Rows from block 5 of the audio encoder of a small contrastive audio-text model, named by matrix and row number. Rows with one number belong to one neuron. Each number is 500 + 50 x the weight over its row's rms, rounded and kept within 0 to 999. All counts start at 0. Numbers have three digits each.
Before each neuron's rows are labels from the 100 clips, of 14848, where the neuron reaches its highest value: "responds to" is what is common among them; "lies over" is the class under the peak. Only what is clearly more common there than usual is listed. The data: synthesized solo parts of chorales (CocoChorales).
# fc1: MLP up (encoder.blocks.5.mlp.fc1.weight, 576x192), inputs 0-191
# fc2: MLP down (encoder.blocks.5.mlp.fc2.weight, 192x576, transposed), outputs 0-191

responds to: trombone; note D4; note D#4; note G#4
lies over: D4; D#4
fc1.313:534471441504540501512488523378485507386472554587434534570560483468462566475488478580503547504430435456520615457555546598559436507491587542574459469530598460501461463471454570550581603507410561460596537449386488411516439519456477511491506490499480478523519456457452517472525423487514553481509528454601483623441492491525536499516416579466521545511483517466534547481500418454400491442502429577565536489443500426423525586506544519493575525441449490405542452487550481425477563510423474523494544551594567509491509495465533487495520556478510479462425505596521478498467549492562478542
fc2.313:501516484591562560487499588498532543515542520487500545520441454490452580517575461589602605525542443576494570496449479628408452515480485532540525429536418509531523498440449548533484410457446551482525576442485490502507515534442461520545527463468498546432493474530453498470510389410415609524510488549473483445445505564599512511518526516420523537448441498376586505537454545438459445446483523470534555570390541462509482458400528497578553451476610498502478474553562461438454492497541520597513471579514493432420493499510543516491397480473518432507535477568442467428549490488486435549

responds to: note D5; note F5; note D#4; trumpet
lies over: D5; D#4
fc1.61:507512512462495456446518570474537465402428530502435537415467416553445524464456512561486459549482367561487522470565595440526513492548489578588484440552447545464464409477423593517516526457457575544614512548448529467572467510410425568504520440436559504517540466452501399482511504453529614471511549513535542595512527503480486568401441552453445434584457507560481530523576510524548456409489475520557561488512501417463544472519566486467531463402490460403516516570524519412521505486475488497598509544546552480546509515436424532463465468403475524574492535589547532484572540515496491500
fc2.61:462502461550513545340501430446501491505492459521459536553538431479475416428545531521548545602585459473465601466424458475535451558482514417520521538521519486485450509444563560485524467486521482561508527452498467459458583470527488469565609565499544433607497547574537568465510493551496433533417554527548536505460357607506498482575577538496573510559525409509492511481394467504515431517590469546467519471495509527557562487517476423552440494485438494542532357464497563467454571536499444493459574439460440468432520515491518477487560580547505572486516447564497519513439409455435450512

responds to: note D#4; note C#4; note F#4; note E4
lies over: D#4
fc1.520:574523496517486495550477599534549515507479492579459423484495539474429650577466481470455503419408529528532463564546538643487485483500539526495443477517560526544557515526450535589443536422508544477511511496387537534524521501485491539494417421534524479397465436440462522554459458394508449541555480449540486531486507450540544459523406587527479506494481593411479534496508559391536531514379527550517421541488458471431482509515488604474500518463582539480548498477609402377546458486475476525505408450528534537521556544560554461461467430458463427501399518532442471472502487465513506506
fc2.520:478511527536451494430526457470489515573548543464639567550407491488562444492501522500577514474567511529489517479484389559548510481457523532510601497500499466489534523485522449480391480558533548539396467438579544534477482482501465503537560564523586535492487425558508581409461473499413555486529537526435491432535521560505505545448602475438541430404529467482479337579475494566479471560588580437466527519500515504483453441447482409492485406526499489554458468599424497497490520572467506550394567556468428415446451453497410555476451519493610455512543486450510532513535489493557460494

responds to: note F5; flute; note D#5
lies over: F5
fc1.45:535604524357576465588534560581581491553480509401568545518516595544533526496476560513463485529452506481569430476606444447456443473511487488490447558494517425460482517456468490542535522535546522508574511532519595518531493510491498469453529486444486537550501544555455502433522566471508524459528391420502408492461557505428489495558516503477451471493493471539535476546538495495620453516620499529515379514419463486438561586471543472461490422453553458525536472607525521470508428478461529518544487622582475503537414504395603484505488380514450481577481576511515441528471482517505537578
fc2.45:500472497487420419509487497512506427485438412600545547501542571561445408422515523540582444507514518537420537587485508615538493476454507569468537449575454544464473546556568585526479529512482493503509483534432469496508535561435585523504470497463435486480523469520499504484416544563543489619543497490539563422516500453417418540418490427572493479497371468389522499468498511534471483478479525443495594485488473511543600460476451454566442488509480576507457544394479495509549509473504498505437426527275499509480511531571433526561429569515518484465515517567520460490518508468551577529

responds to: note D5; violin; note B4; note D4
lies over: D5
fc1.267:538492465574564595476516526473484485423571547463443501477566465494460521476584457600580536489517463520471566404480488490495505587512525506600483463475496545487496454480386553463542457440461453506589581496528471460481492497445418452399467496462418511557463525535484413484521416471512520456445522603502501475505536463502593479575450622473542603536510527529549524421434499442442384429533481547563558550498491475516518559502577605572556505412528492454495520464497538504367518522473475524550484533576522504431502548504531525461438481506479532447531408574434471380440522454466452547
fc2.267:554512482445525530505480494509454517528440405517528460480557508563444513430604512613524522517469500521408485499463580534420492557487527510464553493441459557512510497444512580422523442590493459482467543467456523612472565527485600572519521542376422481478616493580410502514498469453534521511523442552535537500395500520455466416534547425466484518524434446471598511491485465473442459455543475442474514500387604576512551439495420444602471461554535569517408514510462475549546532445557513541502424462415469563471463491421514473518518469467463458514516414491544437519600607517470489460

responds to: note E3; cello; tuba; note D3
lies over: E3
fc1.180:476464498522569504497528501495462504470479476544469473404546484492473509486629524526470507455509432563436605528497579480448458567505478483506501493488464625529592439475536516508534475427450562470500528494428400512513493518463517403505544353412466451429563448503489410447530526504602485497505469603481633505411482463547455489476500498422478511635427543544583527448467560513538379444480482525539528503442517455490590570444530521491486442514606508516477464506512512448473511405534478527587454473461501605459519560530497478413411536443526541507544469563518508458554574494456457476
fc2.180:430533495436426424563504497365454494407488566513499561562501508518540518523425487608507530511460476475579614421535493577611571494533526478524515525523533441433502552441490558546554622531440533477544490473470523463512551487460533537549555532422487459521596491432447506523524462499492577566512511483552422541527479493496487489498438484535458510474500444445512436507555340479466475480489426444498493482465564455409437465475541466506540448494438415389464549470422543553517537481433459476466626555501551447545471427457490514522469570443531415491538497535617533524561501468533585527

responds to: viola; note D#4
lies over: D#4
fc1.318:508514474498531621449488536438477473511496547479393521540575438508505608481586470579522569442523354540457541441498586556435419554538500561495524454537481527509509475464462583537536504492457551530543525503412491461583481573509501476490491442448423485433565505510416502454526426532510599462470469524515475561408493494513500459469520610475515593514500490523610536468507542490479472481484454569585600516366440474487491493390510495566539494388568493499522452499508525434387614557529503545484492563590495517499480469512504537477434494492486516448469428618436465463469522457482488484
fc2.318:518525443588502533456516522469564438557491533529582524562408484518493556514556518507573566542504414536476546514488442573547456533483574535567553455611489470522562461536448513519475483527421589536481517507467497544514546473474480517557534484521548513457458427448399516436467423432415527455539494525447542442405507515524536511373557555447440448428455531477566419476440580517525412460485607527554560572523461467469438450435474447501495466450520512532545488576623499364491536495501572609483529547441496465516466489472451557416438470394558490562509521563459449496531476503481426456

responds to: note F5; trumpet; note D#5; note D5
lies over: F5
fc1.262:485477504520547484585508563502544557473506467486481446484451545517518572444471499502461551523487572591491573544590483461536464524375515521554491536527507491506529453476477498444523477458447593499489549514552519526612503514458354608437517491431548459529536436568479387497586470519578517480433457582563496463544585435518607447458542472572475396403476476499467551455502495539523474487541494366587489524504528514473605484445605482513595451486538505410456441484495464468475455435413462491552492526527500562490433441412506553502500484484473477597490493456521446449577546521566540568
fc2.262:441530552515454419548482488483455503495390400579584480565526530548469444432512524489531462549485450513527516541487495552515509451562511509481553456589450492519483491469552577500504499564484473513417422528482540561475571533454586465490507480479484518433516542488536440489457538514505535582576485492515603405541426497506436488399560427531451399552492480405456498557531497510521503504497503412389466489549496536490520408498448409471412527589508449529424512489431386470575459441501472513528498582310482511478525502511434514578551539472476472535543574431526568477618481504509578492

responds to: note G5; note F#5; trumpet; note A5
lies over: F#5
fc1.191:473467462530577549492416624423581496485514564540538467555526489431567536533613483555495569410482507525495546438463474500439477544477510495579459458547573521488546439439413455554530521537455489404540508485475534497465479534547515528456500560459479487500463438502432417450473446525478524512462491576474468511491582416471565533461442549456530474528510452418475551471506510456559516399459449457529557661477513468495436511387602515543490429462495502431526476470546449475417530551586521525517479649528541496508515559581541524465416430468559516499521480563430523386468526545564515572
fc2.191:525486626450499479479476501498470526483467514433581504657523454410472514517492443492466552547539499505495492525491514532445433432587457584430612436594392467461390473552499551466518465573542529559480437496489504536519485561549569526507421502452448568545424509470455499436469529455512566428463384407475485512479476544512489537504633532607497531412527446471510512441537460561442549547459536531485553433450434512537538487501511575512463550471456460594448416571447540494468489433574512496461521479450499500508421515539542581588558510503492528488586473568432454520509537465530437475

responds to: viola; note D#4; note G#4
lies over: D#4; G#4
fc1.161:524486480502535633481491544467498448510548519479400528517551470467486545480597464549504559465506397514464529487483551580428327559557579496515510522490522555537510491397466579521559528517467551513560512524397473487585491551508496446489457457453460436449515509506419516488513452530525572438465513512482478541383478492492531462484522629479543636508505558506595541398475558489501469486494445568571541549410425496488525522438493568553507486396564522510548465488500531434384593526521495521513486508555499508473502464518521481456472472525476533404475485633384473438430530468488451482
fc2.161:458567550480402474465555471413527390543527535501619505623517495514513532461489558529547524496533434476520555460520408603564552458500554478506581447569501465444508478462426493510465504561495599565450427511480466515493524515547501467550603580545497514482506444458437483445512419480479548484459474548496556466497513473509569447437578593534486468502539437492547395387468499528501397519527543532507579565533436490399460484455463516467500515428463496504416503543505566412446554527485603510445620564535469486511474512452433575524443548372508507481513526575546449492504440463514519436

responds to: note D5; flute; note E5; note D#5
lies over: D5
fc1.144:558420410422504512474452589495542569450429542518442420439564470505418500423485456494438517593438436564542468542532634509496426594437529567488394639418555481483475492441484516455483497466475446525553532423498582460607498628454491623461486540369561528570506492575517516473504499476470503480541582465518498520451554513517516518498427512546507463547483524500456575494522513467473504400509493440506562470488523553475615487498488486451539483536500462446515465482536439499467552414490444481560486428543510470551548420559507469463466486445400514554498463493462479447495555453550496529
fc2.144:486502516535437527443438492461598517544466486463489473543443424579450517512488538416501479596489446606492451562444404503503457541569567521550528542551505510506504497457459431506518485455408510512559491638448604515556518507497415539499518508522598450609479497498501552414448481464513548501453527506547437521511418516528635532447565438556474405492526478555480467478473590524532492521522595492516533473478427583483488373434435479511450563419514535521530486539510454442449609485474481531418522605468418493513478506455352503471507463469513459508475534532403517489485490526545428550

responds to: note D#4; viola; clarinet
lies over: D#4
fc1.547:498472500554488504567512535513614449435425564546430486484553469537519600537518462521455487463449478534503540458519545533503510496497489649500450455570475522437533444527384526561532509469480548520604487539414534444596481517523505559386421439528502494482523494457462430525507502506532510498516501520529514537505526429525559493435440636524492467520486534487481568521552577476537492456450495599544514562510424390467479512442561572482473470392533474415587542494532480331426477488473506490552486466555581498565518550527487559490455506431449510439474463608432535391467452424478548504
fc2.547:529499450487539581420477517521438462475496495484495516533467512421510429443502450533581589596535453436514549483411489450534511489560483398517491533524445443454407489448518545511591450535441447510489493542506482435493554542537581434544556592461436532565478551507568524558594558568440521444483453494415511452493457578495442440513543563513481611527450460541461490433426471525422492438550522528531580464567534430557521511552457423530525505503474441535550416499528597439506468430586537552531539511472500507488491439523566524536567595509517619536570487512490417574450462422390460464

responds to: trombone; note D4; note G#4
lies over: D4; G#4
fc1.79:523438393461521524513462513394470512388486557549439512558567500492474527482500490588489537507413405458483594448565550572541430517513613521580448512504600462529467472485452579545573606502403541454603537453375488436491444515487475524511501486498494456542537417469447484473513440491546571487495586475594465645425465522505533504505416586457501519532466506490566533491478432486425475429508403568551513485434504453465520575501547502492584503422445498418556430503541514443486587491426467513493527529567573521486476501461507474489512531479474455477426507576504450475482554494546471513
fc2.79:537537497546530516500507551516486526525539517482486555516429489499453563466569451587568553509524441581463567503461518623392432545490469501507560478513427529494537528416491554519482416439458565521485590476491487526541510516453468528538520495452483537439523484575420525503525386407457563520494467542510463466401511585605519488560539491449537544406433476404636502516459512407424467446526536444506556530363557469485549455408516473595549462472605541490451489545536459471443513456525504602485459549494460454415465466468569513512414487520499399518516468559478443479552534489485417533

responds to: note F5; note D#5; violin; note C#5
lies over: F5
fc1.140:594514477482536493547490519513513624434407515560496400510469553532498566561491532511489474479366549510505552595535500535511416541427527521552451519531575566537561488493508540510458536468443556392489559439476470555500473445430510583502436437502535372537459393469463466575503488423513506530528448541543505490491527554640538410494430559461454477504496511456517551551437464472508509448479476520571402510509556470437546561545524513524544474511525533457501427446568367465534497450422432515521487424543548544508488503393509462501522523380425449524400486513510500485520560553520468568
fc2.140:460505552540437444501472472562475415508499377482543586501469564560470434404478517538589539490536473518483518500479433572534588451526500472497542498618483425486471622491575587523510459521490448503516477497515516469516543488444507499582556444501464551482501510478557520486442527479461497674507527461470492393542478469380455547476510400527435465451378505411474428506515526483443546510481551436427523485513494548578491475525392461525394439549493481524497552478520546469581440527518512555501414627357444496500473549502445512485472530551514505526541538514513443510561421496491543514

responds to: note G#4; oboe; note A#4; instrument: violin
lies over: G#4
fc1.253:571481470477538536598468490508486475458521506441459542443597500504495560523530526519457447388493503488474482507555545569410466498495574468521479513434459628611539388476467591496557506533523543488547485417469475564513487527472492446411518410505482435417555473536476402523475464522641575395516519544535466559481486462553582472508467534496516566511502561432486593437504573498534449498528438501485492600426494491449508501438568565446476500479595488480483458459523563485460501548445399452546453406517578544505472476484526486512438418474555494420495488502462470366518585544575550516
fc2.253:472430504449421438600543519483552467498507443519575521462504586465438538514361479537465521467439511440544424509592492576593611436487527480434450486486559377509419563486518509462474532575539469476422422502509507504514517477497564456580504426516487542511504494442512493527442515455455496503548494428491516464566545478483462566526460503528478504453483488461471469464496424482479544523443448481471477455576561596464428541600455445438526474569369481458492511473524563552595457553422576442571518576446565596558479526466478514479517484524545503523463545435621427534531486494543612440

responds to: note G#4; note F4; note G4; oboe
lies over: G#4
fc1.524:510489450457511585524385511453525498515470544492450522436554544460523515502493516487469455444470545462455491487547576549401351546509563450488471592431546499668485411476550646494541601516498496477537499413496522479523366551473476438518474465443473454436510479570475487483507524560559532414527588484478415606453516487488482491459466486460593568493530539433474587509563513527471496506514395480470475505435465513435540575484508498497495469505516551478510413475488456549511583530510466493522470479528527508486459422498525398465527428512510514468390530504447491410478616579577512493
fc2.524:440510490565457435497492592471510586462432458570569419598418536478497481474475562465533500494426529396539442532514356537586532437504508543587418531577570447492443510494482506522493480520490458396453479484532500467548559495538474531557567555578524467545479473432543496500465511486485508568578552445538474456571407478507504505547489467504503443521592455389431466505507418547582525513464528491447436518528553521435387515530502492431492519578436480477438475422516443509576424439465477531498547565445493421519575493548506490543596507447497535529433577412536512526513388513505555574

responds to: note F5; note G5; trumpet
lies over: G5
fc1.181:490478433502611551529392529509494563449442525430467510474505502433562510595543451484432554479473472500480513507489520483447436521551507491559457563496456582619515368506489564546565470484513499438573485486477510483584491570510548447389453398416497451455510484497518385514540540555575562451517502546437516492512517463488482506463481497509478558519521513465481592527506539506568486476517458493514476599463527431516605573375643524446461467532614450497540482478475527472501505459529462522599450458482541570466513459548533499516488440505516541534502527534412557321556524515510541575
fc2.181:526528500504392441491610501394496487491571569537532501588479475547489551531440558566558485481497527505543550494567432610607517489535517509553519418482619435442492592524445463481462584484446534532500593559534485486476481425437390521592529541536477545575476486473453514489469386429476496519464461491609481504498497498519549473533470541484496445493496477472573410432495391445514453474462497528494520443508514506445406493572460484551544482437402527410435468494517537535472521536400538495433604563539479459503486572426470489465521544474481408515502496507593481617494511525521431550

responds to: note D#4; tuba; note B3; instrument: viola
lies over: D#4
fc1.530:597537472564534566504573614489494533495549565541397472451479469520532528516584522488516557493402475556545582548528502528505450505510439524503502505561560556508598546497531493513493470434511567491530502515540384408511434550510401489461561406560493484478468463473514557387568492424438523514513567510499533530462515529525550501502492526400419579479521533522500451435499525519494475472443547551588465502469480466505577567407503519540502534419569558482523514509575466394385508489508544566446499530504511446444463529494606572514405531516476542403448418467358464473450469457434430489
fc2.530:466446351557442410579496431484484420460505449518573560478583591501448461407520537553574482457488460487444501548498529525517650483526492505478433409524515449462477471580513579464523529586520509546428481506461450544398515448486564486549513506549416559481503498529574453537440499509498454568559423442472544468459543494487458514425478421532506492489425430457550563453492554479458462461468391462432549535514511515556442533519480408515523468537451495473482561496609535530567500530498543435581477521346502514525482567458490496506512549526569454484543469481603410494573488528442537474

responds to: note D5
lies over: D5
fc1.440:532424467497544515498533483463459481403557583428446611396513543479536455477509411588528428459529534517548573482535535441488548503489472458608453571491528496493456475513536522407554495436444429470601542463548469453481426522449452453474523582461436478535511533566511426471526515522520552463490577555490579490536543429450525488542441496483457525492463517557487519427573454500529464423520385433563530486467542475509462566498609585498547457493489506429536521422473557562437502534496514535629483599521591428428434437457539532490459526518581556455537433548477475431455580498535476584
fc2.440:503572541480440471402542507510513492550462409501476407507501406564532521519432572518465548540529501490477427503495509424531480415520368551449593484514419559415411529550495607451460439531502445544509513511515550500502496500546514527548565474476538539590542490485520552386437554521478507565459508537532505481547507475487403474548562526535471472497506409581518488516511456554514523506505525508475479383514479584558549422531453461526517550503418532547421458550463535582532432537553564478450537566415392548479508505514364548565491551398568568549497472541528503509498527411412501417

responds to: note D3; tuba; note D4; cello
lies over: D3
fc1.70:571516472584522537457553561515532557498502574521449426392463445529486561497506475486469493501412521531535542559488559513549470540455455537565478563479568529550532511533541532489477525395433543471511635557543503467513485513359393440468549434521489497484513445491472505433620499449420494440534529593502582463448551532592525429468494541324425512512428569508585469437468518515519499395505539450575486495493572433490578573486486523535600453493570523494527515527555454480454488447477517567511476457519496522420461456518536463385452532435521504544428497488492489493522540501489400498
fc2.70:375508471510431487535452431562408416491496531491583553524550553458560391447459501495428468467499464441461486466505489431576584469472467514470538498558494443466484491537474550491531508606575441515478401433582455526439540549492591461478499558525426512442520544438567409541526564561522459505539482514422468381600502445410429531404488463550487548530529529496388472466521512537454494535512449475452434537652508493523512542556490495469448523544507411535470578487431575536484448525512546398507499534490490556577544485523435523551504484537534552442537537493542522455544476521503618477

responds to: note D5; note D4; note B3
lies over: D5
fc1.136:545488441540522629524481505474536481476579604505464518517518469499549497555588463494481532458513392492506618548454483524491404561518494470578475517465493546546546478487518541502568521505430499505572555514561429380579434527459435427441560506523508477508527541458467481465532453521480618471454567607487499492468553510562592470522525538412472588480477586476621489413398517464482410421521498518563499565502476435503496518422571546539506513422547577512560503514519507476406559554540516561458531504554486445417425503471564526451418514500512518468480453534367499448443499492493422522
fc2.136:474518427505464359564487444513446395454442448500524574534555567548469460413532504577494499476494433547513553481486562588511597482518499454452520444525487563387529520509541555530514482532493488545519468518422448578487605477493531562478573550459373530462620521469465469569498436496531515600474448508548536458451504461468461498426480480554489468503408401425555562446540492461527480471425477508421538522472508493530478462529466457559467464465488477437413547471490587463528487444471470425562496573393534486568499515503479558578521578469483444474577459589596467495572487470422567500

responds to: trombone; note D#4; note G#4
lies over: D#4; G#4
fc1.154:533460453480513533516539538403495472426522620506409523559634504475491549433503507575520534484511450491505583510588559615517460492495555483507441518503571492453475484470468550509568573470519581504580470459441488429517475530491462514409482489538478457518522441504465475443485391500510555479460543450559480628448494464563570496532445615488513500506544488471523519485497447446498431491504409545540517523405463483394550578472591585496548508433470483456507455509529519471372555566429499496519569516613579456552482540469589518514486536449457468423503436641482473440461504451540503512
fc2.154:509518511574429506392487491504545518522449490483446548500418490512450577522483469556527609547447481554524507499482463606489471472497521492539463496638475465484440532457488517535583510472427463430583515569469540442562530528449517523518457463501512492554462489445504566534582406500421517552507506457445459474496495446462504544515463577518466518458470408416525446509499515446409547453491520553580510524434446439517572482468413546575490477423509396454633486575527568389482529470499607629472511619500485493575527457542505482474538528587496477493469436580436459505481435485447426582

responds to: note G5; note F5; trumpet
lies over: G5
fc1.123:513485455520632544530374499499507560423452513460460508468521529444578477597535439474400540509504475516517492486472517498453447522515515460538468566489478549602507366478476587553562463485503474426577478513499507483546484558518523477361448456418540469493491487490492425506541539556545573450511485539423503502499533485504512543436486506504482539505511522454477620536511542509561487474508460464512489595442517453505602580371656545417469458521612455493535468480486498487503490451540441524604450441501561553452485429574529484524461427491520534523498525519428538324522511509498541537
fc2.123:508516499514389427483628498395508476480569550530545504579493482568470553531449567557551475498486521507532541489546436602610530486534527511537504411491619411432472590525441466466470572506456522537500563542548467495473496439443415523608545551538480548589470502466462522498460401433468480518466474480601501492495487518500542490534472540480487459512504452479562402449479395449507454489448506543502506447518501529456414490570435466556525494453394516419453476501521522526463531544402558477433623552546468458526501578418472483457543553478462433498512487493594478635486491533514423540

responds to: trombone; note D4; note G#4
lies over: D4; G#4
fc1.408:521476412482510507525470479402470489403467537598488560566582545499482459416502536479451471499416429456465568473594520527540446501449654497579439520531610481532493454482462505530569627537454565431584503426391482493470519474513490536493508471504543392526496384433473490476469447477595496510536571449572537615458451428486593541474465519519455513547508509508488538468475449476494477494431416540510455518493469474383535569494558521472488533494455483401533474505538495430512607473393460484483523510507539540537514515443503449520532527471541488430414552561520475465476514536598533556
fc2.408:579484526565563513510523552599518505548507469421529469434441473503483554516535409547546540511556531601532467532442532497409556550498406513483533461438418542487509511524526566450426386482455455538475578468579525535528466465415504484478499464427494611451494556559472453502508499471399575468483490598434485391486658555552437522480515516449472487447408509503556506506517592488488467419517551452498579510517536527588497468489461487564529456493584531520480567517506512516465426493601539571564414516436524498446419499497512548450421431496519518587550442453480488472530525489435410433

responds to: note G#4; violin; note G5; note F5
lies over: G#4; G5
fc1.25:496499471493638562533401493523493535442478504478479495463565506457546486547594458493441538478491468519478488526475521476416467547509524504523483541491453614603542334509460532514576506489510496464547480512486451507531481549529517486352416439414489437449485473518503364534505535540594542475475480557440493530488519482494503499439507492488483544522503523441490603500464568502539462499528475463553492601458512448528595562371654518506442483519597473514511506487500517482482543463518453482594438456476534579466474495556549477505491410505495552519512501540403529321535518545495572565
fc2.25:540491474490398419519628563418503499456529558533548470552485490566499527515410545538557486494450548453584515472550477519609547470514475522535458436474613384422421599522465498463480564518432478481505564527563516483440473414450458539632549548513485583596478515464510508501466475466446514529517496439572480486505487500482493519520441503469497468509489486492512442472531395489477498466435488523471502387540525535454376527614452467515543480504381510409474494479520492556512475510433540480492599568542527464526502557435498476478563557468452466525483508453623473672489517528517454505

responds to: trombone; note G#4
lies over: G#4
fc1.509:491461426490529504520424508379494512406484529590486517546557511447473502472500526491470500487437437445460573460556505571534423497467645525582439508527576489538481422502468550569590605521492576450566481493373463450460463501502489498502450475529514375510493377445483483445488486496616500487523567456566502626469447443491597516498479583499533527554531521461498534488478448495522457497463408571527421537471473431425517590492598506447501522463476471433523448489543470428493591485398464487504533529570529535515546510492493471500513502480525490436379543579512523430485519530571535559
fc2.509:602497537553562517475512590612540519523506478444481490453412465517475564494532397527519548531521518618524468550440550515398485544514394513499522487462415543503520523502502582495464380434434479525508593478571532494555462488407483508497492440412497597446479551558465486518540505459422569466500507567450528409476594560544438545491508509470472515456396513499569520520502584471485504408497567457520561482488526481584529468482465472576550478482616526534505516509529498488498420450606533585565412522455518488442432490521555541472429441534489510591531482480430493483531528485417386436

responds to: note D4; trombone; note D5
lies over: D4; D5
fc1.473:535563429486590589492533444462518485459508551451449555447478582549548553491451517514471429433427469545551511472578500474505532512453526539531434532372473537553472526433483502486580454469486514476612515480569540534487538472395495569472560553541526467518504477473512470488540491522571611480512522538599498521518445479576558483509516528443476575481485506488533405450464418499438594444555473482595389466456456469522492508473613534561579523480516450526521492493452509517492478629429445501537417561555604568475433493330483592448462484511504494506524472485457388467503501502573504488
fc2.473:454543514513457451443507519486489356500544448512493585479474544534486402426488537492501484503547480524478550557462446597573497446448466513484533502567459484508490599546541596526551507464378494512527473475520439484522534567468486515512540475510496530463528544467499527503451563562428531626454559491452546439555401506371465570466549433517412474528426491443524487460464516546487440520457532467452489465495455498621506455559455442521515549531475501577407526415531527525549466472504539512431544630302425488466559506612413532512489516540455491477547590558485522496476488500502513525

responds to: note F5; trumpet; note D#5; note C#5
lies over: F5
fc1.64:477535463448578549576533483521508477497548518495545435537460476509551549523519532529519515524382549529472489527558503458525536411514466464562436499496505459515518527471462510541576530498510466463560515497563554550580468493522534592654549491435551533466465526562431486438503508454582548405424499491492501504482498436350522395486424470458564560574590469521498549608470493472502515498593484450565497461345525472467515480518523548455512492467516542483433459545491472529554456490531473556535562481485557301439608537487558489430493451523520450485504540422410534474488509575499555449
fc2.64:433514509520459479446500542501437484505503400455514630506489520548495418432480497537563452476490570538495535508520491541513466465474514574493518471562424467512476592493527560489513422459446524561511465423498424484594534544480487495458506433488502529428536588544439530495454474521454516665475593464552545462523433462494426584406528402505353464456415446425531456519551521507473473527519556436557564469494482519531556453491448536540440478537517444510474471477512459467551467512531539502401528630347480486476552524541498561552490531613471487486566510551530588428552454490583538500

responds to: trombone; note G#4; note D#4
lies over: G#4; D#4
fc1.281:523444418493523515523442515381475533402501558567465508546540491489456589490499502556510552482417441451501588454570508585537428508497629545548472472507590471534483438489448578554558617476437561464556502488376468444497442499498485486510489450532476447495494406470471511460527427483537551476482540500603447645443487519518548514531393605450552529524507498480526544495499440465458454459494411585538539508456489433453511562481563525461578528434467471397528457494567473419458563501389464506506537563582563537471520512441501465499498535475496447448388513551512488455481535509544525545
fc2.281:575518559599507506486530603561545544517554521526491509503391466512434610534543427560549567521498448615520523548455506591405450500499446545515509436540450525479535531468443536549482416433438516490528574518550520493588489512411454541527455465473496574438469510529461500531554412404422558505547434516467505406477528555544524479540508492464507529455412505420577508533490555384426481434456546499514522527442516444518494468441477492597550499476635505499497474519576472445467426427529544604518428576506492426451470503520570520508430484529439444547504466504406465504533514492437406518

responds to: note D4; trombone; note C#4; note E4
lies over: D4
fc1.214:490391419454508465526428521417493528355466550569460517495567524473446464437476490506420475546436459480518528509562528543549491537438604525561379629508602463548479406458452519533593577490503491450600479403405510453500466513518482545475455494502516449544478449481530462540471503501594462488542567457520459632501476470484540558507427510520503506537507518462460581459470481487460524501467406480538478519491529474447561610507571522474540493521455466418561513448520520454504594426428450457569501388561579475556520484554509430520507519499489512500434526539490507449513541546573550600
fc2.214:539551565554523551439506513557565444611506440415508462504521428549466546480565469521567531521580487602445485485395477550415498529565490481456631426472399605447512509488478505441422392509507481561477500571517539569511525460541515526454554527488500557494544569546426507442472450479448519533417468622482506434480538518535513471496582534491518502472470453493526489496507579470510440517522549528447552526506447608572513369433426522565457562462518558579448499552462519498419512563574515541467450587465433535437447536464448528526441459478520520483542422522431452453470474478421501437